python train.py --arch="crnn" --dataset="short read English sentences (LibriTTS-R)" --n_mels=80 --tokenizer="word" --rnn_width=256 --learning_rate=0.002 --beta1=0.9 --precondition_frequency=20 --merge_dims=true --adamw_lr_other_params=0.0011 --warmup_steps=20
Rows from block 4, named by matrix and row number. Each number is 50 + 10 x the weight over its row's rms, rounded and kept within 0 to 99. All counts start at 0. After the name is the row's rms in percent of the matrix's.
# weight_ih_l0: GRU input weights (gates r, z, n stacked) (model.rnn.0.rnn.weight_ih_l0, 768x368), inputs 246-367
weight_ih_l0.301 101:62 48 45 59 42 42 42 43 58 50 37 48 42 46 56 38 54 42 62 41 64 64 43 39 49 52 54 35 46 57 43 42 55 59 56 50 52 64 40 73 44 44 48 63 58 47 46 54 32 50 71 61 60 61 41 41 40 44 61 50 53 33 46 35 53 59 40 67 42 21 56 57 39 39 62 30 50 68 63 44 51 41 40 59 51 39 37 57 70 47 58 52 49 57 54 66 54 54 35 45 51 50 48 73 50 42 57 35 44 51 36 39 63 63 62 54 35 58 41 38 60 52
weight_ih_l0.302 109:65 65 52 53 38 38 56 44 49 50 47 37 45 37 41 39 51 51 39 52 64 31 44 46 32 44 30 42 44 57 39 64 49 62 45 48 56 65 62 48 51 40 43 59 44 53 49 57 36 45 53 38 52 58 44 61 60 51 45 56 45 53 61 48 35 56 61 36 35 40 37 47 58 41 47 61 65 35 55 45 59 35 61 38 49 45 66 56 51 59 38 51 54 40 33 60 36 30 39 37 60 48 38 49 70 55 49 31 58 61 28 55 52 52 69 26 38 55 44 40 42 51
weight_ih_l0.303 102:57 46 57 59 50 61 41 54 40 41 24 47 58 40 59 47 80 42 50 57 60 40 52 58 53 54 35 58 60 48 54 43 59 32 61 45 41 44 43 56 57 40 57 47 41 37 35 43 51 65 40 49 56 51 51 33 55 40 43 33 39 71 64 52 39 44 41 55 58 49 49 49 59 46 75 45 41 37 53 43 41 32 50 65 63 65 51 48 44 49 64 59 54 38 60 41 35 52 36 46 42 62 55 54 46 40 47 53 59 55 64 53 42 55 49 63 56 30 56 56 34 33
weight_ih_l0.304 105:62 62 57 41 56 32 61 53 61 56 40 63 35 43 57 41 39 52 43 58 53 45 53 56 52 45 39 56 75 58 49 52 41 37 55 46 39 64 41 51 39 40 37 39 55 53 45 43 48 36 68 51 57 58 59 41 54 50 54 39 43 52 57 61 51 52 43 45 44 47 33 65 62 37 44 47 35 46 22 65 47 58 38 56 61 43 39 49 48 51 56 65 54 48 22 66 55 45 62 62 50 51 49 50 38 56 43 59 51 36 62 56 37 49 46 36 23 46 50 53 52 49
weight_ih_l0.305 107:32 66 62 45 47 50 48 44 57 51 57 45 57 40 60 59 40 55 49 39 61 35 41 48 60 48 42 46 44 52 41 40 56 39 61 34 52 47 41 43 56 52 48 37 61 59 39 60 40 33 69 64 40 36 46 45 63 54 41 63 49 76 62 59 48 35 52 40 58 60 40 42 65 52 41 67 61 59 51 66 59 38 64 41 55 50 76 29 57 48 55 34 46 47 45 46 52 57 36 47 81 49 51 37 38 63 54 49 68 44 55 50 38 41 69 63 44 42 50 33 50 60
weight_ih_l0.306 111:27 55 55 64 48 61 34 54 52 55 37 47 58 48 44 36 51 74 48 54 53 47 57 55 55 38 45 47 40 55 39 40 47 60 51 42 54 55 64 59 42 59 50 45 51 61 61 49 21 63 63 59 46 39 54 50 36 51 45 53 45 58 41 56 45 48 54 59 46 43 55 61 54 42 44 41 51 59 68 51 62 34 44 58 41 52 68 35 48 39 26 48 49 41 45 45 59 62 48 69 58 34 69 68 33 67 41 36 52 59 68 57 59 51 50 61 65 61 54 36 41 37
weight_ih_l0.307 105:53 52 44 52 51 29 58 60 63 52 37 41 48 27 49 32 37 45 41 64 50 35 39 47 39 41 43 49 32 46 45 53 61 68 45 55 58 42 50 51 52 39 49 60 50 50 42 36 63 60 32 54 73 43 52 47 24 45 27 54 39 60 44 33 57 42 44 46 67 56 56 43 53 51 53 69 45 47 51 51 62 34 48 53 49 55 50 48 63 70 64 37 52 44 54 38 42 55 62 39 59 61 36 55 44 39 60 51 39 57 57 36 49 53 43 41 47 49 39 47 51 50
weight_ih_l0.308 110:50 43 42 64 48 49 60 35 47 40 43 69 43 53 48 58 32 73 36 43 59 56 35 46 45 38 51 51 50 44 52 62 58 58 50 59 36 43 52 44 35 56 57 58 43 58 60 62 43 52 62 56 44 57 57 52 46 59 59 65 35 64 43 47 41 41 49 49 66 62 51 33 41 65 53 53 62 55 56 40 61 44 38 54 61 51 60 47 42 54 44 45 49 42 69 30 45 47 53 55 54 51 60 49 57 57 67 59 64 58 56 44 78 58 57 51 36 51 53 41 45 47
weight_ih_l0.309 111:53 46 49 66 52 56 52 30 55 39 45 56 62 50 46 38 38 41 64 33 53 38 61 52 51 51 63 49 52 64 58 60 42 69 61 43 60 33 59 29 38 46 42 61 50 36 43 46 39 56 31 50 52 59 42 64 44 55 51 66 62 63 55 54 43 56 55 42 62 37 53 65 44 50 47 63 24 46 35 56 48 33 61 52 56 53 49 53 48 42 47 30 44 50 54 59 57 42 49 47 61 57 59 66 66 61 38 60 46 61 58 39 61 53 62 63 57 42 53 57 63 58
weight_ih_l0.310 100:59 48 36 47 50 50 47 58 60 39 38 28 54 59 64 45 43 63 37 37 45 48 53 56 37 37 37 60 69 45 57 32 59 56 64 49 41 37 45 41 46 54 44 42 56 59 52 60 46 62 59 64 41 57 37 59 55 59 55 37 49 49 53 60 37 27 47 63 52 43 52 36 46 41 35 35 67 70 40 52 61 46 32 33 67 45 65 37 38 33 41 45 49 57 36 44 34 50 51 42 67 56 48 39 61 32 64 55 58 62 41 54 37 54 52 43 64 63 67 52 52 44
weight_ih_l0.311 101:32 42 59 52 45 45 43 71 47 53 35 61 39 46 46 66 36 59 52 49 41 30 62 58 44 45 58 48 39 53 54 31 39 50 48 64 33 47 47 59 62 61 61 73 65 40 45 61 38 43 32 60 52 47 65 34 44 63 66 50 51 45 63 68 60 40 43 41 51 37 33 70 57 28 63 60 56 41 66 41 51 38 63 53 47 29 64 55 46 53 65 54 58 46 40 57 44 48 50 60 40 47 51 31 65 60 57 59 64 54 54 52 43 65 47 42 47 46 36 58 48 48
weight_ih_l0.312 106:62 58 55 58 62 48 60 56 44 41 50 35 46 42 64 36 51 67 56 50 56 53 63 35 56 44 67 49 32 68 41 58 54 66 63 46 34 51 59 44 67 57 41 53 40 46 64 39 35 41 60 61 62 38 67 42 61 50 54 51 42 48 60 53 64 42 72 47 50 54 62 53 58 43 53 42 41 25 41 52 26 49 54 61 50 51 70 68 59 60 51 41 46 46 60 42 37 41 33 43 46 44 30 62 50 69 47 57 39 54 50 41 52 48 55 38 38 51 39 40 35 50
weight_ih_l0.313 100:53 47 57 39 61 40 56 69 52 49 58 41 38 73 42 57 66 71 42 63 54 60 54 44 50 61 58 33 49 59 53 37 63 63 57 51 57 36 48 38 48 50 54 53 51 55 44 64 51 56 54 43 56 42 49 40 45 37 53 41 60 54 58 45 54 43 61 36 55 35 36 64 34 48 58 37 45 54 66 62 52 42 58 63 57 37 56 60 58 48 56 59 53 52 41 57 41 55 68 49 36 45 48 49 68 43 68 49 51 62 33 75 47 63 45 52 53 38 42 60 51 59
weight_ih_l0.314 106:71 42 50 60 39 58 47 48 48 46 56 50 58 57 52 70 50 60 55 59 36 51 43 41 54 57 63 53 53 55 52 34 44 47 60 53 66 56 52 52 55 63 50 25 51 46 46 46 46 56 37 54 62 46 38 39 59 45 53 49 51 51 63 43 51 53 37 51 73 49 57 51 56 44 29 58 43 51 47 38 44 53 50 49 41 41 33 43 59 57 48 42 56 23 42 41 38 33 46 73 50 46 46 50 32 64 58 58 40 48 55 45 58 40 40 52 59 53 36 60 54 45
weight_ih_l0.315 101:54 54 65 57 58 50 55 50 59 31 36 40 40 48 57 52 60 29 59 53 49 40 54 47 62 60 50 45 58 56 68 39 44 45 39 45 34 45 50 50 64 46 41 39 57 57 52 69 44 64 48 52 56 56 54 60 61 48 51 61 39 55 35 37 43 68 56 55 69 62 45 55 63 64 57 50 58 48 54 31 39 63 64 49 41 49 51 62 66 71 39 61 49 47 57 42 41 43 71 44 39 53 58 47 47 35 59 31 46 63 48 49 60 35 58 43 40 57 46 51 61 42
weight_ih_l0.316 108:56 31 39 50 62 55 45 56 55 34 63 43 50 64 50 36 65 32 56 56 53 55 56 71 46 28 57 62 53 68 36 38 63 56 53 61 46 66 62 37 58 60 44 29 62 58 62 65 56 47 42 63 63 48 64 47 39 45 54 58 53 49 50 40 40 47 63 55 67 51 42 51 37 63 46 59 42 50 55 42 58 51 53 43 54 33 61 62 35 54 70 49 47 67 47 53 65 63 66 58 38 66 36 61 33 47 42 45 51 63 53 44 34 45 50 47 43 45 25 26 34 47
weight_ih_l0.317 106:34 59 32 63 58 49 56 56 38 38 58 59 60 59 34 35 34 68 43 58 36 49 33 47 45 65 58 42 51 65 55 51 54 47 49 56 55 54 52 39 67 38 41 45 38 32 55 65 60 45 67 53 75 63 51 37 36 73 66 51 59 54 49 60 64 30 40 58 51 40 51 65 49 58 34 33 62 63 46 61 60 51 63 61 58 42 59 72 45 51 56 50 41 52 49 49 41 60 45 48 76 42 58 55 53 37 37 39 51 50 48 49 61 57 56 64 44 63 47 35 70 53
weight_ih_l0.318 102:35 44 51 54 60 49 68 54 35 34 59 55 58 41 44 45 40 47 58 35 59 49 45 52 53 29 42 37 39 48 64 44 55 38 55 34 44 61 63 34 42 32 58 54 41 52 33 35 43 40 64 52 64 36 41 59 45 48 47 73 64 40 50 51 53 47 43 57 63 52 49 51 47 40 55 52 61 58 26 46 61 70 45 58 60 53 49 51 67 55 46 49 40 41 56 45 57 33 63 55 47 68 49 44 47 38 48 64 35 52 36 58 50 59 36 48 36 58 57 52 45 54
weight_ih_l0.319 102:53 56 54 62 61 42 66 53 45 34 38 62 42 28 43 54 44 48 42 51 44 32 43 43 39 68 36 58 35 69 43 54 59 38 35 71 57 69 48 49 61 74 52 42 37 55 58 54 61 59 48 41 51 45 73 50 43 57 51 31 57 55 37 55 61 63 47 32 61 44 54 63 59 49 71 42 49 44 45 53 45 65 64 41 57 44 48 37 45 32 47 51 69 66 38 47 38 42 37 58 39 67 31 43 38 41 62 56 56 47 76 58 61 48 59 36 62 45 30 33 62 46
weight_ih_l0.320 107:54 51 62 44 55 61 57 51 55 48 39 54 53 57 47 58 69 47 46 65 43 64 39 52 48 49 56 34 50 57 64 44 55 54 45 38 44 50 33 36 67 58 56 46 47 32 50 70 51 47 46 46 53 41 52 50 44 34 64 47 54 64 27 41 40 53 34 43 44 58 42 40 37 61 40 49 64 54 33 59 38 35 34 38 62 55 45 59 37 70 38 59 43 55 42 45 62 45 60 45 44 38 66 66 54 48 45 64 43 62 34 47 39 34 58 23 60 50 31 62 55 51
weight_ih_l0.321 109:50 64 53 39 67 37 47 58 53 43 31 48 43 49 49 40 39 41 50 58 57 55 32 55 55 51 50 49 37 43 57 68 46 65 52 48 41 59 44 43 45 35 45 58 47 53 55 53 45 52 67 45 52 50 53 39 41 35 55 38 60 50 45 40 53 30 23 58 66 72 37 42 55 62 40 34 39 67 43 37 44 47 32 64 64 50 52 63 54 37 34 45 57 43 65 64 46 36 46 47 43 47 52 50 60 63 63 53 38 40 58 49 60 52 56 47 55 51 64 37 48 55
weight_ih_l0.322 113:70 42 62 47 56 55 36 34 50 45 54 54 63 42 29 54 57 55 50 42 52 41 49 51 68 51 52 48 63 68 39 41 53 35 52 47 56 39 64 48 60 60 47 50 67 47 50 44 50 36 61 47 55 39 51 62 49 35 53 50 46 62 53 43 42 40 41 40 60 56 46 52 48 57 35 44 47 47 69 54 56 46 55 68 49 42 62 36 53 32 66 55 56 43 40 54 43 59 47 55 34 37 54 50 60 61 47 41 57 48 48 61 39 66 45 42 48 65 44 56 46 51
weight_ih_l0.323 106:68 54 60 47 44 52 49 47 48 52 45 44 48 44 40 35 40 54 66 49 57 60 44 61 44 43 57 36 53 48 42 67 54 60 36 47 54 53 54 47 38 46 40 46 51 42 56 32 64 63 55 43 51 33 63 60 54 48 73 61 50 40 53 46 53 54 39 44 43 52 61 35 40 73 52 31 45 56 51 60 69 43 53 52 41 47 36 31 55 74 34 52 57 35 40 49 61 57 48 71 58 52 36 62 54 51 49 59 46 66 48 47 56 43 58 40 52 50 59 53 53 70
weight_ih_l0.324 103:60 33 31 52 42 53 49 52 52 49 45 35 45 45 45 64 43 50 55 59 60 39 54 43 54 61 45 57 38 57 46 32 46 60 43 45 34 57 50 66 71 43 42 54 50 61 59 59 40 52 55 46 62 64 39 59 44 45 60 51 36 58 42 39 52 68 60 57 55 43 50 50 59 59 37 52 55 42 32 35 32 32 36 64 42 47 33 31 67 56 34 47 51 52 50 34 64 51 26 50 50 65 51 43 44 53 42 60 58 62 53 44 63 56 50 50 44 47 61 56 49 45
weight_ih_l0.325 108:50 37 44 48 60 60 57 42 58 54 49 60 58 34 45 33 66 45 57 43 59 42 45 61 45 53 49 45 58 51 58 55 52 46 50 71 55 65 72 55 47 56 50 65 49 43 51 46 40 55 51 63 52 46 51 27 42 50 66 44 52 53 35 53 60 53 54 48 56 55 39 59 43 30 42 59 38 48 58 30 30 57 29 41 62 42 58 61 61 74 54 54 48 33 50 62 65 35 45 61 40 60 49 48 35 43 29 41 61 58 58 64 62 60 47 33 45 38 52 49 66 35
weight_ih_l0.326 104:41 58 53 41 52 54 69 62 57 51 67 35 52 60 44 66 36 40 48 41 58 42 48 36 56 70 47 48 44 50 38 38 44 57 33 68 51 72 46 36 37 47 40 56 63 45 27 45 58 64 48 50 66 42 43 41 66 41 60 48 32 40 43 42 55 39 60 43 41 46 52 53 55 38 36 38 52 63 41 53 30 73 56 62 57 52 49 49 68 45 56 48 45 45 56 54 44 54 56 64 36 47 67 51 36 56 60 56 53 47 38 52 44 32 35 55 47 52 43 49 37 62
weight_ih_l0.327 098:57 35 41 67 58 37 64 50 62 54 64 34 53 61 42 48 46 43 68 71 42 63 56 53 48 60 53 45 44 51 49 52 70 49 58 51 63 42 53 56 59 34 60 31 64 58 57 37 43 43 36 46 40 39 48 37 52 49 33 57 32 59 58 42 34 68 53 59 43 51 55 44 44 66 49 57 65 56 46 63 58 51 42 29 36 43 51 61 62 51 40 38 51 51 54 40 62 47 52 51 67 47 43 73 52 42 63 57 61 34 54 36 58 52 56 63 41 52 32 44 29 48
weight_ih_l0.328 099:48 56 54 49 62 48 32 56 42 32 57 63 40 55 42 34 62 65 59 58 55 38 61 63 46 56 58 34 63 39 41 77 44 42 56 49 37 59 51 40 42 65 41 54 48 33 38 51 46 37 58 59 56 63 48 63 65 44 50 46 35 37 43 77 35 39 65 56 49 57 34 68 36 54 48 51 58 52 58 65 39 37 42 67 42 55 54 47 59 37 45 42 69 61 53 60 41 49 60 58 63 59 42 56 37 48 46 60 50 55 56 44 36 65 31 42 40 44 50 46 52 41
weight_ih_l0.329 099:59 51 58 56 45 64 44 62 57 45 41 38 41 41 63 41 35 46 61 50 47 60 61 63 51 44 66 55 43 50 52 49 43 70 56 62 64 39 57 45 49 55 73 53 66 36 45 55 53 56 49 42 55 35 46 38 35 62 63 63 61 44 43 57 36 47 41 50 38 48 61 62 46 54 52 55 51 49 54 32 62 35 56 45 56 52 39 55 60 44 43 46 38 35 47 34 47 59 64 51 45 36 52 52 68 46 57 49 54 41 46 48 37 58 64 41 38 47 55 70 48 62
weight_ih_l0.330 102:54 43 39 49 58 62 56 43 48 52 61 42 67 59 51 45 41 52 55 51 45 41 54 37 51 65 42 45 45 47 43 63 49 56 61 33 55 61 39 51 48 59 34 65 56 46 63 50 61 60 52 50 52 50 56 48 55 41 58 63 57 58 33 39 43 46 54 63 60 46 50 38 45 33 63 52 58 48 51 59 50 42 45 74 41 44 67 50 58 52 41 60 62 28 53 67 35 37 28 35 49 47 49 42 30 45 40 75 66 65 51 49 60 30 60 50 40 37 45 48 29 29
weight_ih_l0.331 102:52 44 38 53 51 48 48 46 53 58 40 65 71 29 72 36 54 56 64 36 56 59 52 48 45 51 55 43 53 41 56 60 36 39 42 50 46 61 59 48 45 64 39 65 63 68 36 65 64 62 62 62 52 53 64 46 41 34 37 55 41 51 49 58 42 50 65 36 63 49 71 61 53 63 57 48 51 48 54 50 65 34 55 58 46 63 66 54 46 44 55 41 47 39 46 58 52 51 21 43 57 64 62 42 30 30 52 43 40 56 49 41 62 60 55 64 44 59 21 39 44 38
weight_ih_l0.332 100:56 50 44 37 58 38 44 29 47 35 48 31 46 39 32 50 50 48 50 53 54 57 60 46 44 54 60 34 58 61 55 44 43 49 50 57 52 45 61 46 55 37 37 28 44 39 55 38 33 47 82 49 66 37 64 34 51 52 38 56 55 55 56 39 50 59 69 59 49 59 59 48 53 45 43 49 45 44 33 70 44 39 57 54 35 53 39 45 48 40 39 48 46 62 38 37 63 55 39 55 59 48 59 67 49 40 56 62 66 48 29 47 56 67 63 60 71 54 58 49 50 53
weight_ih_l0.333 098:53 46 34 43 46 50 63 37 45 39 59 46 54 35 29 65 63 37 66 51 38 64 51 42 57 60 37 37 56 35 29 27 54 49 54 50 43 40 70 48 45 61 51 37 33 40 40 44 49 48 36 65 48 44 47 37 45 52 56 49 41 46 59 52 46 61 54 43 55 34 58 41 42 26 68 51 51 43 58 60 34 37 65 35 63 48 53 38 48 58 59 59 57 57 37 37 49 59 40 55 63 63 66 50 38 53 61 38 52 69 48 62 49 65 40 40 41 40 48 47 65 40
weight_ih_l0.334 106:49 57 53 58 68 65 48 59 42 48 61 53 42 36 59 40 37 57 48 56 53 52 49 58 40 41 43 51 38 34 60 44 59 52 40 54 49 40 44 61 49 64 59 49 42 66 59 64 55 53 47 47 68 58 55 73 63 37 55 41 50 37 50 45 38 64 64 48 34 45 31 55 65 48 37 26 35 61 65 50 62 53 48 59 43 40 64 54 38 54 57 54 49 57 45 41 43 50 52 45 46 57 55 55 66 66 37 54 51 47 47 57 54 64 53 53 32 54 61 38 59 45
weight_ih_l0.335 107:51 55 48 49 69 34 48 41 35 59 39 51 52 38 48 54 59 51 57 51 34 45 44 46 54 52 46 46 46 54 56 49 44 52 50 44 34 63 60 58 48 58 39 39 56 50 65 50 57 55 41 49 42 63 51 30 49 43 45 35 49 48 41 59 61 51 57 51 40 51 38 62 60 59 50 62 42 37 40 57 49 26 51 53 62 50 45 51 36 61 28 36 59 50 50 54 47 48 39 68 61 48 38 57 27 58 63 43 40 65 44 32 41 56 38 47 45 57 48 64 51 61
weight_ih_l0.336 103:54 56 54 44 60 52 60 46 47 53 63 56 35 61 59 50 36 60 62 53 64 45 60 42 43 37 63 49 33 69 58 39 36 49 47 52 57 56 42 61 58 58 56 58 34 51 49 64 38 38 47 56 45 31 48 48 64 53 49 63 45 67 58 56 39 55 47 38 56 43 45 43 50 66 34 35 40 53 46 45 51 49 72 47 45 55 41 61 62 67 64 46 42 47 53 52 47 47 43 23 61 59 54 38 65 38 43 50 48 48 43 50 62 61 48 50 43 53 46 31 46 36
weight_ih_l0.337 110:49 60 37 34 65 50 47 56 59 44 49 62 53 45 51 41 46 46 55 61 43 44 62 53 48 40 57 67 54 34 46 47 43 56 60 47 47 37 57 52 57 57 43 49 60 52 45 47 39 54 58 55 34 36 44 47 58 55 40 57 44 46 68 67 66 64 67 54 46 44 58 61 35 54 58 46 48 45 61 58 44 41 53 56 34 53 59 46 46 62 49 63 60 42 48 56 41 60 61 41 36 70 50 55 38 42 60 46 49 52 57 61 59 38 36 52 52 60 57 54 59 43
weight_ih_l0.338 110:54 72 67 50 32 36 69 48 58 62 61 54 55 31 64 71 49 53 38 57 49 65 43 39 39 79 59 55 54 41 66 55 52 57 49 62 70 52 57 63 55 30 49 51 44 60 54 52 46 61 37 49 64 37 53 43 42 40 49 57 46 63 59 36 37 25 68 64 61 51 47 66 35 47 32 37 43 46 44 67 65 30 59 48 55 51 42 58 33 44 34 51 47 31 40 43 41 46 35 29 44 59 63 57 48 45 46 46 46 49 45 58 40 47 53 47 63 61 66 57 49 62
weight_ih_l0.339 111:38 64 55 47 44 55 49 52 50 43 47 52 50 41 49 56 55 48 60 59 57 50 39 60 39 43 45 49 33 56 38 45 59 49 54 55 53 55 45 67 67 43 61 42 54 51 39 38 44 45 48 49 48 58 65 39 49 59 26 58 47 59 58 53 67 51 51 59 55 46 53 51 55 28 53 68 59 46 43 54 53 39 59 51 54 49 38 50 57 53 44 52 40 33 67 51 43 71 58 72 52 51 60 35 35 38 48 40 51 60 41 59 59 52 59 46 46 50 48 53 45 53
weight_ih_l0.340 102:68 48 53 58 58 62 37 57 68 76 40 58 59 66 47 52 47 33 52 62 59 47 50 56 38 39 58 49 57 56 41 56 55 38 66 63 63 55 33 55 44 51 53 51 46 47 40 54 52 49 40 41 44 54 51 40 59 39 51 64 61 51 57 50 40 59 41 61 66 43 61 67 53 36 64 37 63 45 59 38 38 55 51 52 60 34 35 31 37 61 66 39 55 59 53 62 46 74 57 61 51 33 61 62 60 45 39 41 59 56 66 67 61 49 40 66 63 61 44 56 43 40
weight_ih_l0.341 104:44 33 41 70 42 48 64 65 57 36 58 54 62 67 44 65 59 49 55 41 34 37 42 76 58 43 60 73 53 51 48 55 52 45 51 45 43 56 58 61 55 53 44 49 42 36 42 56 51 40 47 56 55 64 49 54 58 69 52 54 44 50 35 51 48 35 47 44 62 34 45 44 61 56 63 65 49 43 57 68 56 54 36 53 48 66 47 55 56 67 41 40 48 55 60 58 62 51 31 48 57 58 56 61 71 40 58 39 43 58 38 53 55 39 52 60 40 55 64 65 47 57
weight_ih_l0.342 105:42 45 43 55 47 57 52 36 46 47 44 47 50 54 67 62 49 32 61 65 46 76 36 61 40 47 42 64 55 62 60 31 59 44 46 40 47 48 69 46 44 44 68 31 52 43 28 40 32 34 39 61 55 46 40 33 62 57 57 57 37 50 28 57 45 45 37 48 46 65 31 42 52 35 32 61 40 48 58 48 55 60 71 53 55 54 49 50 61 36 55 63 33 65 44 42 45 63 51 44 53 54 47 50 37 52 48 60 54 51 47 50 52 43 63 63 55 41 60 38 45 44
weight_ih_l0.343 106:62 56 41 36 61 50 52 45 45 42 43 45 61 49 55 43 42 57 70 66 45 58 45 39 32 46 37 45 63 49 55 48 67 48 53 41 39 44 35 58 69 74 54 53 61 45 61 62 52 42 69 46 62 44 57 49 52 42 48 58 51 55 46 41 51 46 45 48 34 49 48 58 59 50 64 34 42 57 61 44 48 48 30 62 62 48 46 50 60 52 41 49 56 32 51 57 45 34 32 53 37 52 73 51 39 31 48 60 44 67 62 65 40 57 59 53 40 60 50 50 63 50
weight_ih_l0.344 101:41 21 65 52 52 33 35 74 40 38 39 50 57 58 39 53 62 57 48 61 50 49 50 46 34 28 53 54 44 49 51 46 51 64 69 51 60 48 45 55 64 54 44 38 29 60 43 52 46 54 34 41 62 44 52 57 43 59 39 39 66 31 52 51 39 59 48 43 40 60 48 33 37 47 49 61 44 55 56 58 59 51 68 55 37 37 57 52 49 52 59 50 58 42 52 65 46 65 45 47 48 40 51 34 44 35 70 50 57 59 63 55 35 50 44 54 62 60 38 60 30 48
weight_ih_l0.345 100:63 44 55 56 61 42 60 51 47 50 66 49 48 48 45 55 42 50 57 44 47 49 54 60 67 62 56 34 57 46 47 54 44 44 34 46 69 43 63 43 59 44 38 37 60 35 48 66 42 58 55 39 50 45 57 35 60 49 52 56 41 45 51 58 54 37 39 64 56 41 57 43 60 53 65 57 63 57 62 51 53 51 45 48 63 36 59 57 53 40 36 33 40 40 56 56 50 57 41 54 50 66 60 41 22 43 37 39 55 42 64 34 52 39 56 42 56 43 45 60 55 60
weight_ih_l0.346 113:63 52 39 64 36 42 48 60 63 63 51 64 47 62 55 53 41 32 60 42 54 65 33 46 38 65 63 69 63 55 51 47 40 43 49 48 51 58 53 64 52 47 55 53 59 41 48 64 54 54 51 57 40 66 33 46 57 49 43 43 39 80 43 40 56 60 37 56 66 46 59 55 44 32 55 46 48 56 50 64 51 45 42 37 42 59 46 50 42 45 62 30 56 50 49 42 48 43 39 49 41 31 45 32 28 54 63 65 61 63 45 61 49 44 32 39 34 61 60 62 42 47
weight_ih_l0.347 114:49 48 46 47 55 61 51 53 56 52 37 39 63 40 66 38 38 61 51 57 43 51 50 61 52 55 51 53 54 63 65 72 49 67 59 53 41 59 49 63 50 59 62 53 53 43 36 51 57 47 57 51 57 58 41 57 49 68 65 43 42 50 54 69 39 35 38 34 37 51 54 52 56 49 65 43 47 49 38 43 49 54 49 51 52 42 48 37 35 74 39 42 51 42 50 38 57 25 41 46 33 57 57 50 31 43 60 45 52 45 54 43 49 48 47 51 56 43 55 58 50 46
weight_ih_l0.348 110:49 71 55 69 51 64 57 60 45 54 30 46 52 62 29 43 65 47 65 48 64 61 54 70 37 48 60 62 63 62 42 59 67 65 64 60 53 39 55 37 41 35 37 57 47 43 39 68 53 43 45 54 38 44 35 46 47 56 61 51 47 42 52 50 57 43 42 41 66 42 36 49 49 58 61 61 48 47 59 62 59 59 44 56 59 51 41 41 39 64 58 47 36 64 61 64 51 40 62 66 45 54 42 41 38 36 39 55 37 48 52 70 57 41 49 53 52 65 40 60 48 45
weight_ih_l0.349 105:54 51 53 54 48 48 55 53 55 55 47 60 56 37 47 68 51 41 51 41 46 51 56 68 40 49 66 62 40 43 53 52 74 59 65 53 36 47 46 58 52 47 44 55 56 46 47 55 46 42 61 63 54 39 30 46 52 52 32 40 53 44 53 70 55 42 49 49 42 42 42 53 52 41 40 66 52 55 47 42 46 53 61 55 63 49 44 45 51 56 58 35 49 59 45 53 43 49 44 48 59 78 56 47 68 38 51 53 38 64 48 60 46 50 61 49 61 64 44 51 54 49
weight_ih_l0.350 114:43 39 59 55 42 54 28 60 58 57 56 56 42 53 57 48 44 38 55 58 59 60 33 49 65 50 60 58 51 62 59 41 59 44 40 39 30 51 44 46 26 54 64 66 63 64 48 51 34 40 44 69 58 51 39 60 56 48 47 34 40 53 47 38 42 61 51 46 62 60 39 62 48 40 57 54 57 52 33 52 38 39 50 52 39 37 52 41 44 60 46 41 56 46 39 52 56 57 57 34 41 34 49 68 42 40 56 65 64 39 54 56 38 50 37 60 58 47 43 57 46 44
weight_ih_l0.351 099:54 62 49 47 53 50 56 39 31 59 56 67 55 52 68 39 37 60 64 61 59 37 58 54 40 55 40 52 69 59 43 61 38 54 46 40 55 29 37 52 35 75 32 60 47 48 64 52 45 29 63 39 38 52 58 52 47 48 54 60 53 57 55 49 30 63 45 37 58 60 39 61 49 34 66 41 41 46 51 56 66 60 69 62 60 39 51 47 36 61 48 65 39 60 40 55 61 67 45 43 24 64 35 66 55 37 46 52 60 50 35 55 58 51 55 62 57 46 47 33 32 60
weight_ih_l0.352 108:49 41 45 60 46 44 36 59 47 43 60 68 64 64 58 62 48 33 66 53 47 61 45 60 55 39 54 41 63 64 48 49 58 48 38 35 43 50 38 60 48 52 51 40 64 51 66 48 66 34 50 64 63 51 35 61 34 53 34 31 46 46 48 47 66 64 54 56 40 38 52 56 58 50 28 45 37 59 65 47 39 52 41 61 74 66 54 57 45 64 50 47 48 49 56 57 52 49 43 67 57 38 68 46 54 41 37 47 56 55 51 46 56 40 39 63 54 49 33 56 50 52
weight_ih_l0.353 105:63 32 61 62 61 43 48 47 43 52 58 40 55 52 68 59 49 39 58 55 43 59 60 42 64 48 56 59 42 57 34 60 54 49 57 52 60 55 48 48 61 30 42 62 36 43 43 46 35 55 53 54 77 56 41 49 42 31 45 60 53 39 55 58 32 52 47 53 51 55 35 50 69 53 54 49 40 54 53 67 70 50 55 56 46 35 57 23 69 30 54 55 68 50 41 59 49 58 45 52 62 56 48 55 54 40 44 51 59 52 34 71 59 46 45 65 56 48 28 49 55 55
weight_ih_l0.354 104:59 55 54 54 37 39 69 51 51 46 47 46 67 36 56 46 45 49 68 62 52 61 47 36 47 43 47 55 46 69 49 44 60 46 57 59 39 54 39 36 72 53 61 55 58 42 58 48 35 39 61 43 44 40 47 43 59 50 51 49 58 49 58 73 54 61 50 36 57 52 43 64 53 51 59 49 62 63 46 49 52 45 62 55 56 50 47 51 52 59 35 60 62 67 46 38 48 62 59 27 69 40 58 49 46 35 44 61 41 64 49 43 41 51 59 50 42 45 51 58 38 43
weight_ih_l0.355 118:55 38 66 44 44 52 43 47 66 49 42 47 39 66 29 47 37 60 40 47 39 58 51 31 55 72 58 49 47 46 78 60 37 52 57 45 50 51 44 35 67 38 67 55 51 46 47 44 56 39 44 62 42 50 42 42 54 52 43 69 43 53 56 33 51 62 54 45 44 50 65 56 61 43 61 42 58 48 48 44 51 59 46 43 49 44 37 55 43 38 56 45 62 43 50 59 48 53 47 49 48 55 65 36 60 55 47 53 56 54 29 41 50 39 57 43 56 42 70 61 63 71
weight_ih_l0.356 120:38 32 52 58 62 42 59 53 51 39 35 58 55 43 46 57 39 33 56 52 49 52 30 49 64 50 32 55 60 61 73 60 53 53 59 42 68 48 62 41 52 42 72 61 55 55 43 62 51 23 39 40 55 55 57 64 78 42 55 58 55 63 56 54 62 36 55 40 55 37 41 31 43 51 39 50 42 49 48 54 41 39 62 61 40 35 64 43 67 56 42 48 60 58 57 48 44 40 46 56 58 63 62 44 47 61 67 48 50 55 39 49 67 65 48 62 52 64 57 62 54 67
weight_ih_l0.357 103:61 54 66 47 49 58 60 60 42 59 65 59 42 43 45 64 62 56 58 42 61 58 39 59 51 56 59 52 50 63 56 42 50 53 57 48 50 56 60 46 34 35 52 56 50 65 38 55 48 65 34 51 63 44 51 56 70 53 54 41 52 43 51 51 48 33 57 47 59 35 34 70 33 42 75 40 46 59 42 37 33 37 56 46 64 50 76 64 56 35 38 41 51 61 47 46 59 54 42 62 34 40 46 37 51 52 74 53 40 46 67 57 61 26 61 63 53 63 69 53 58 46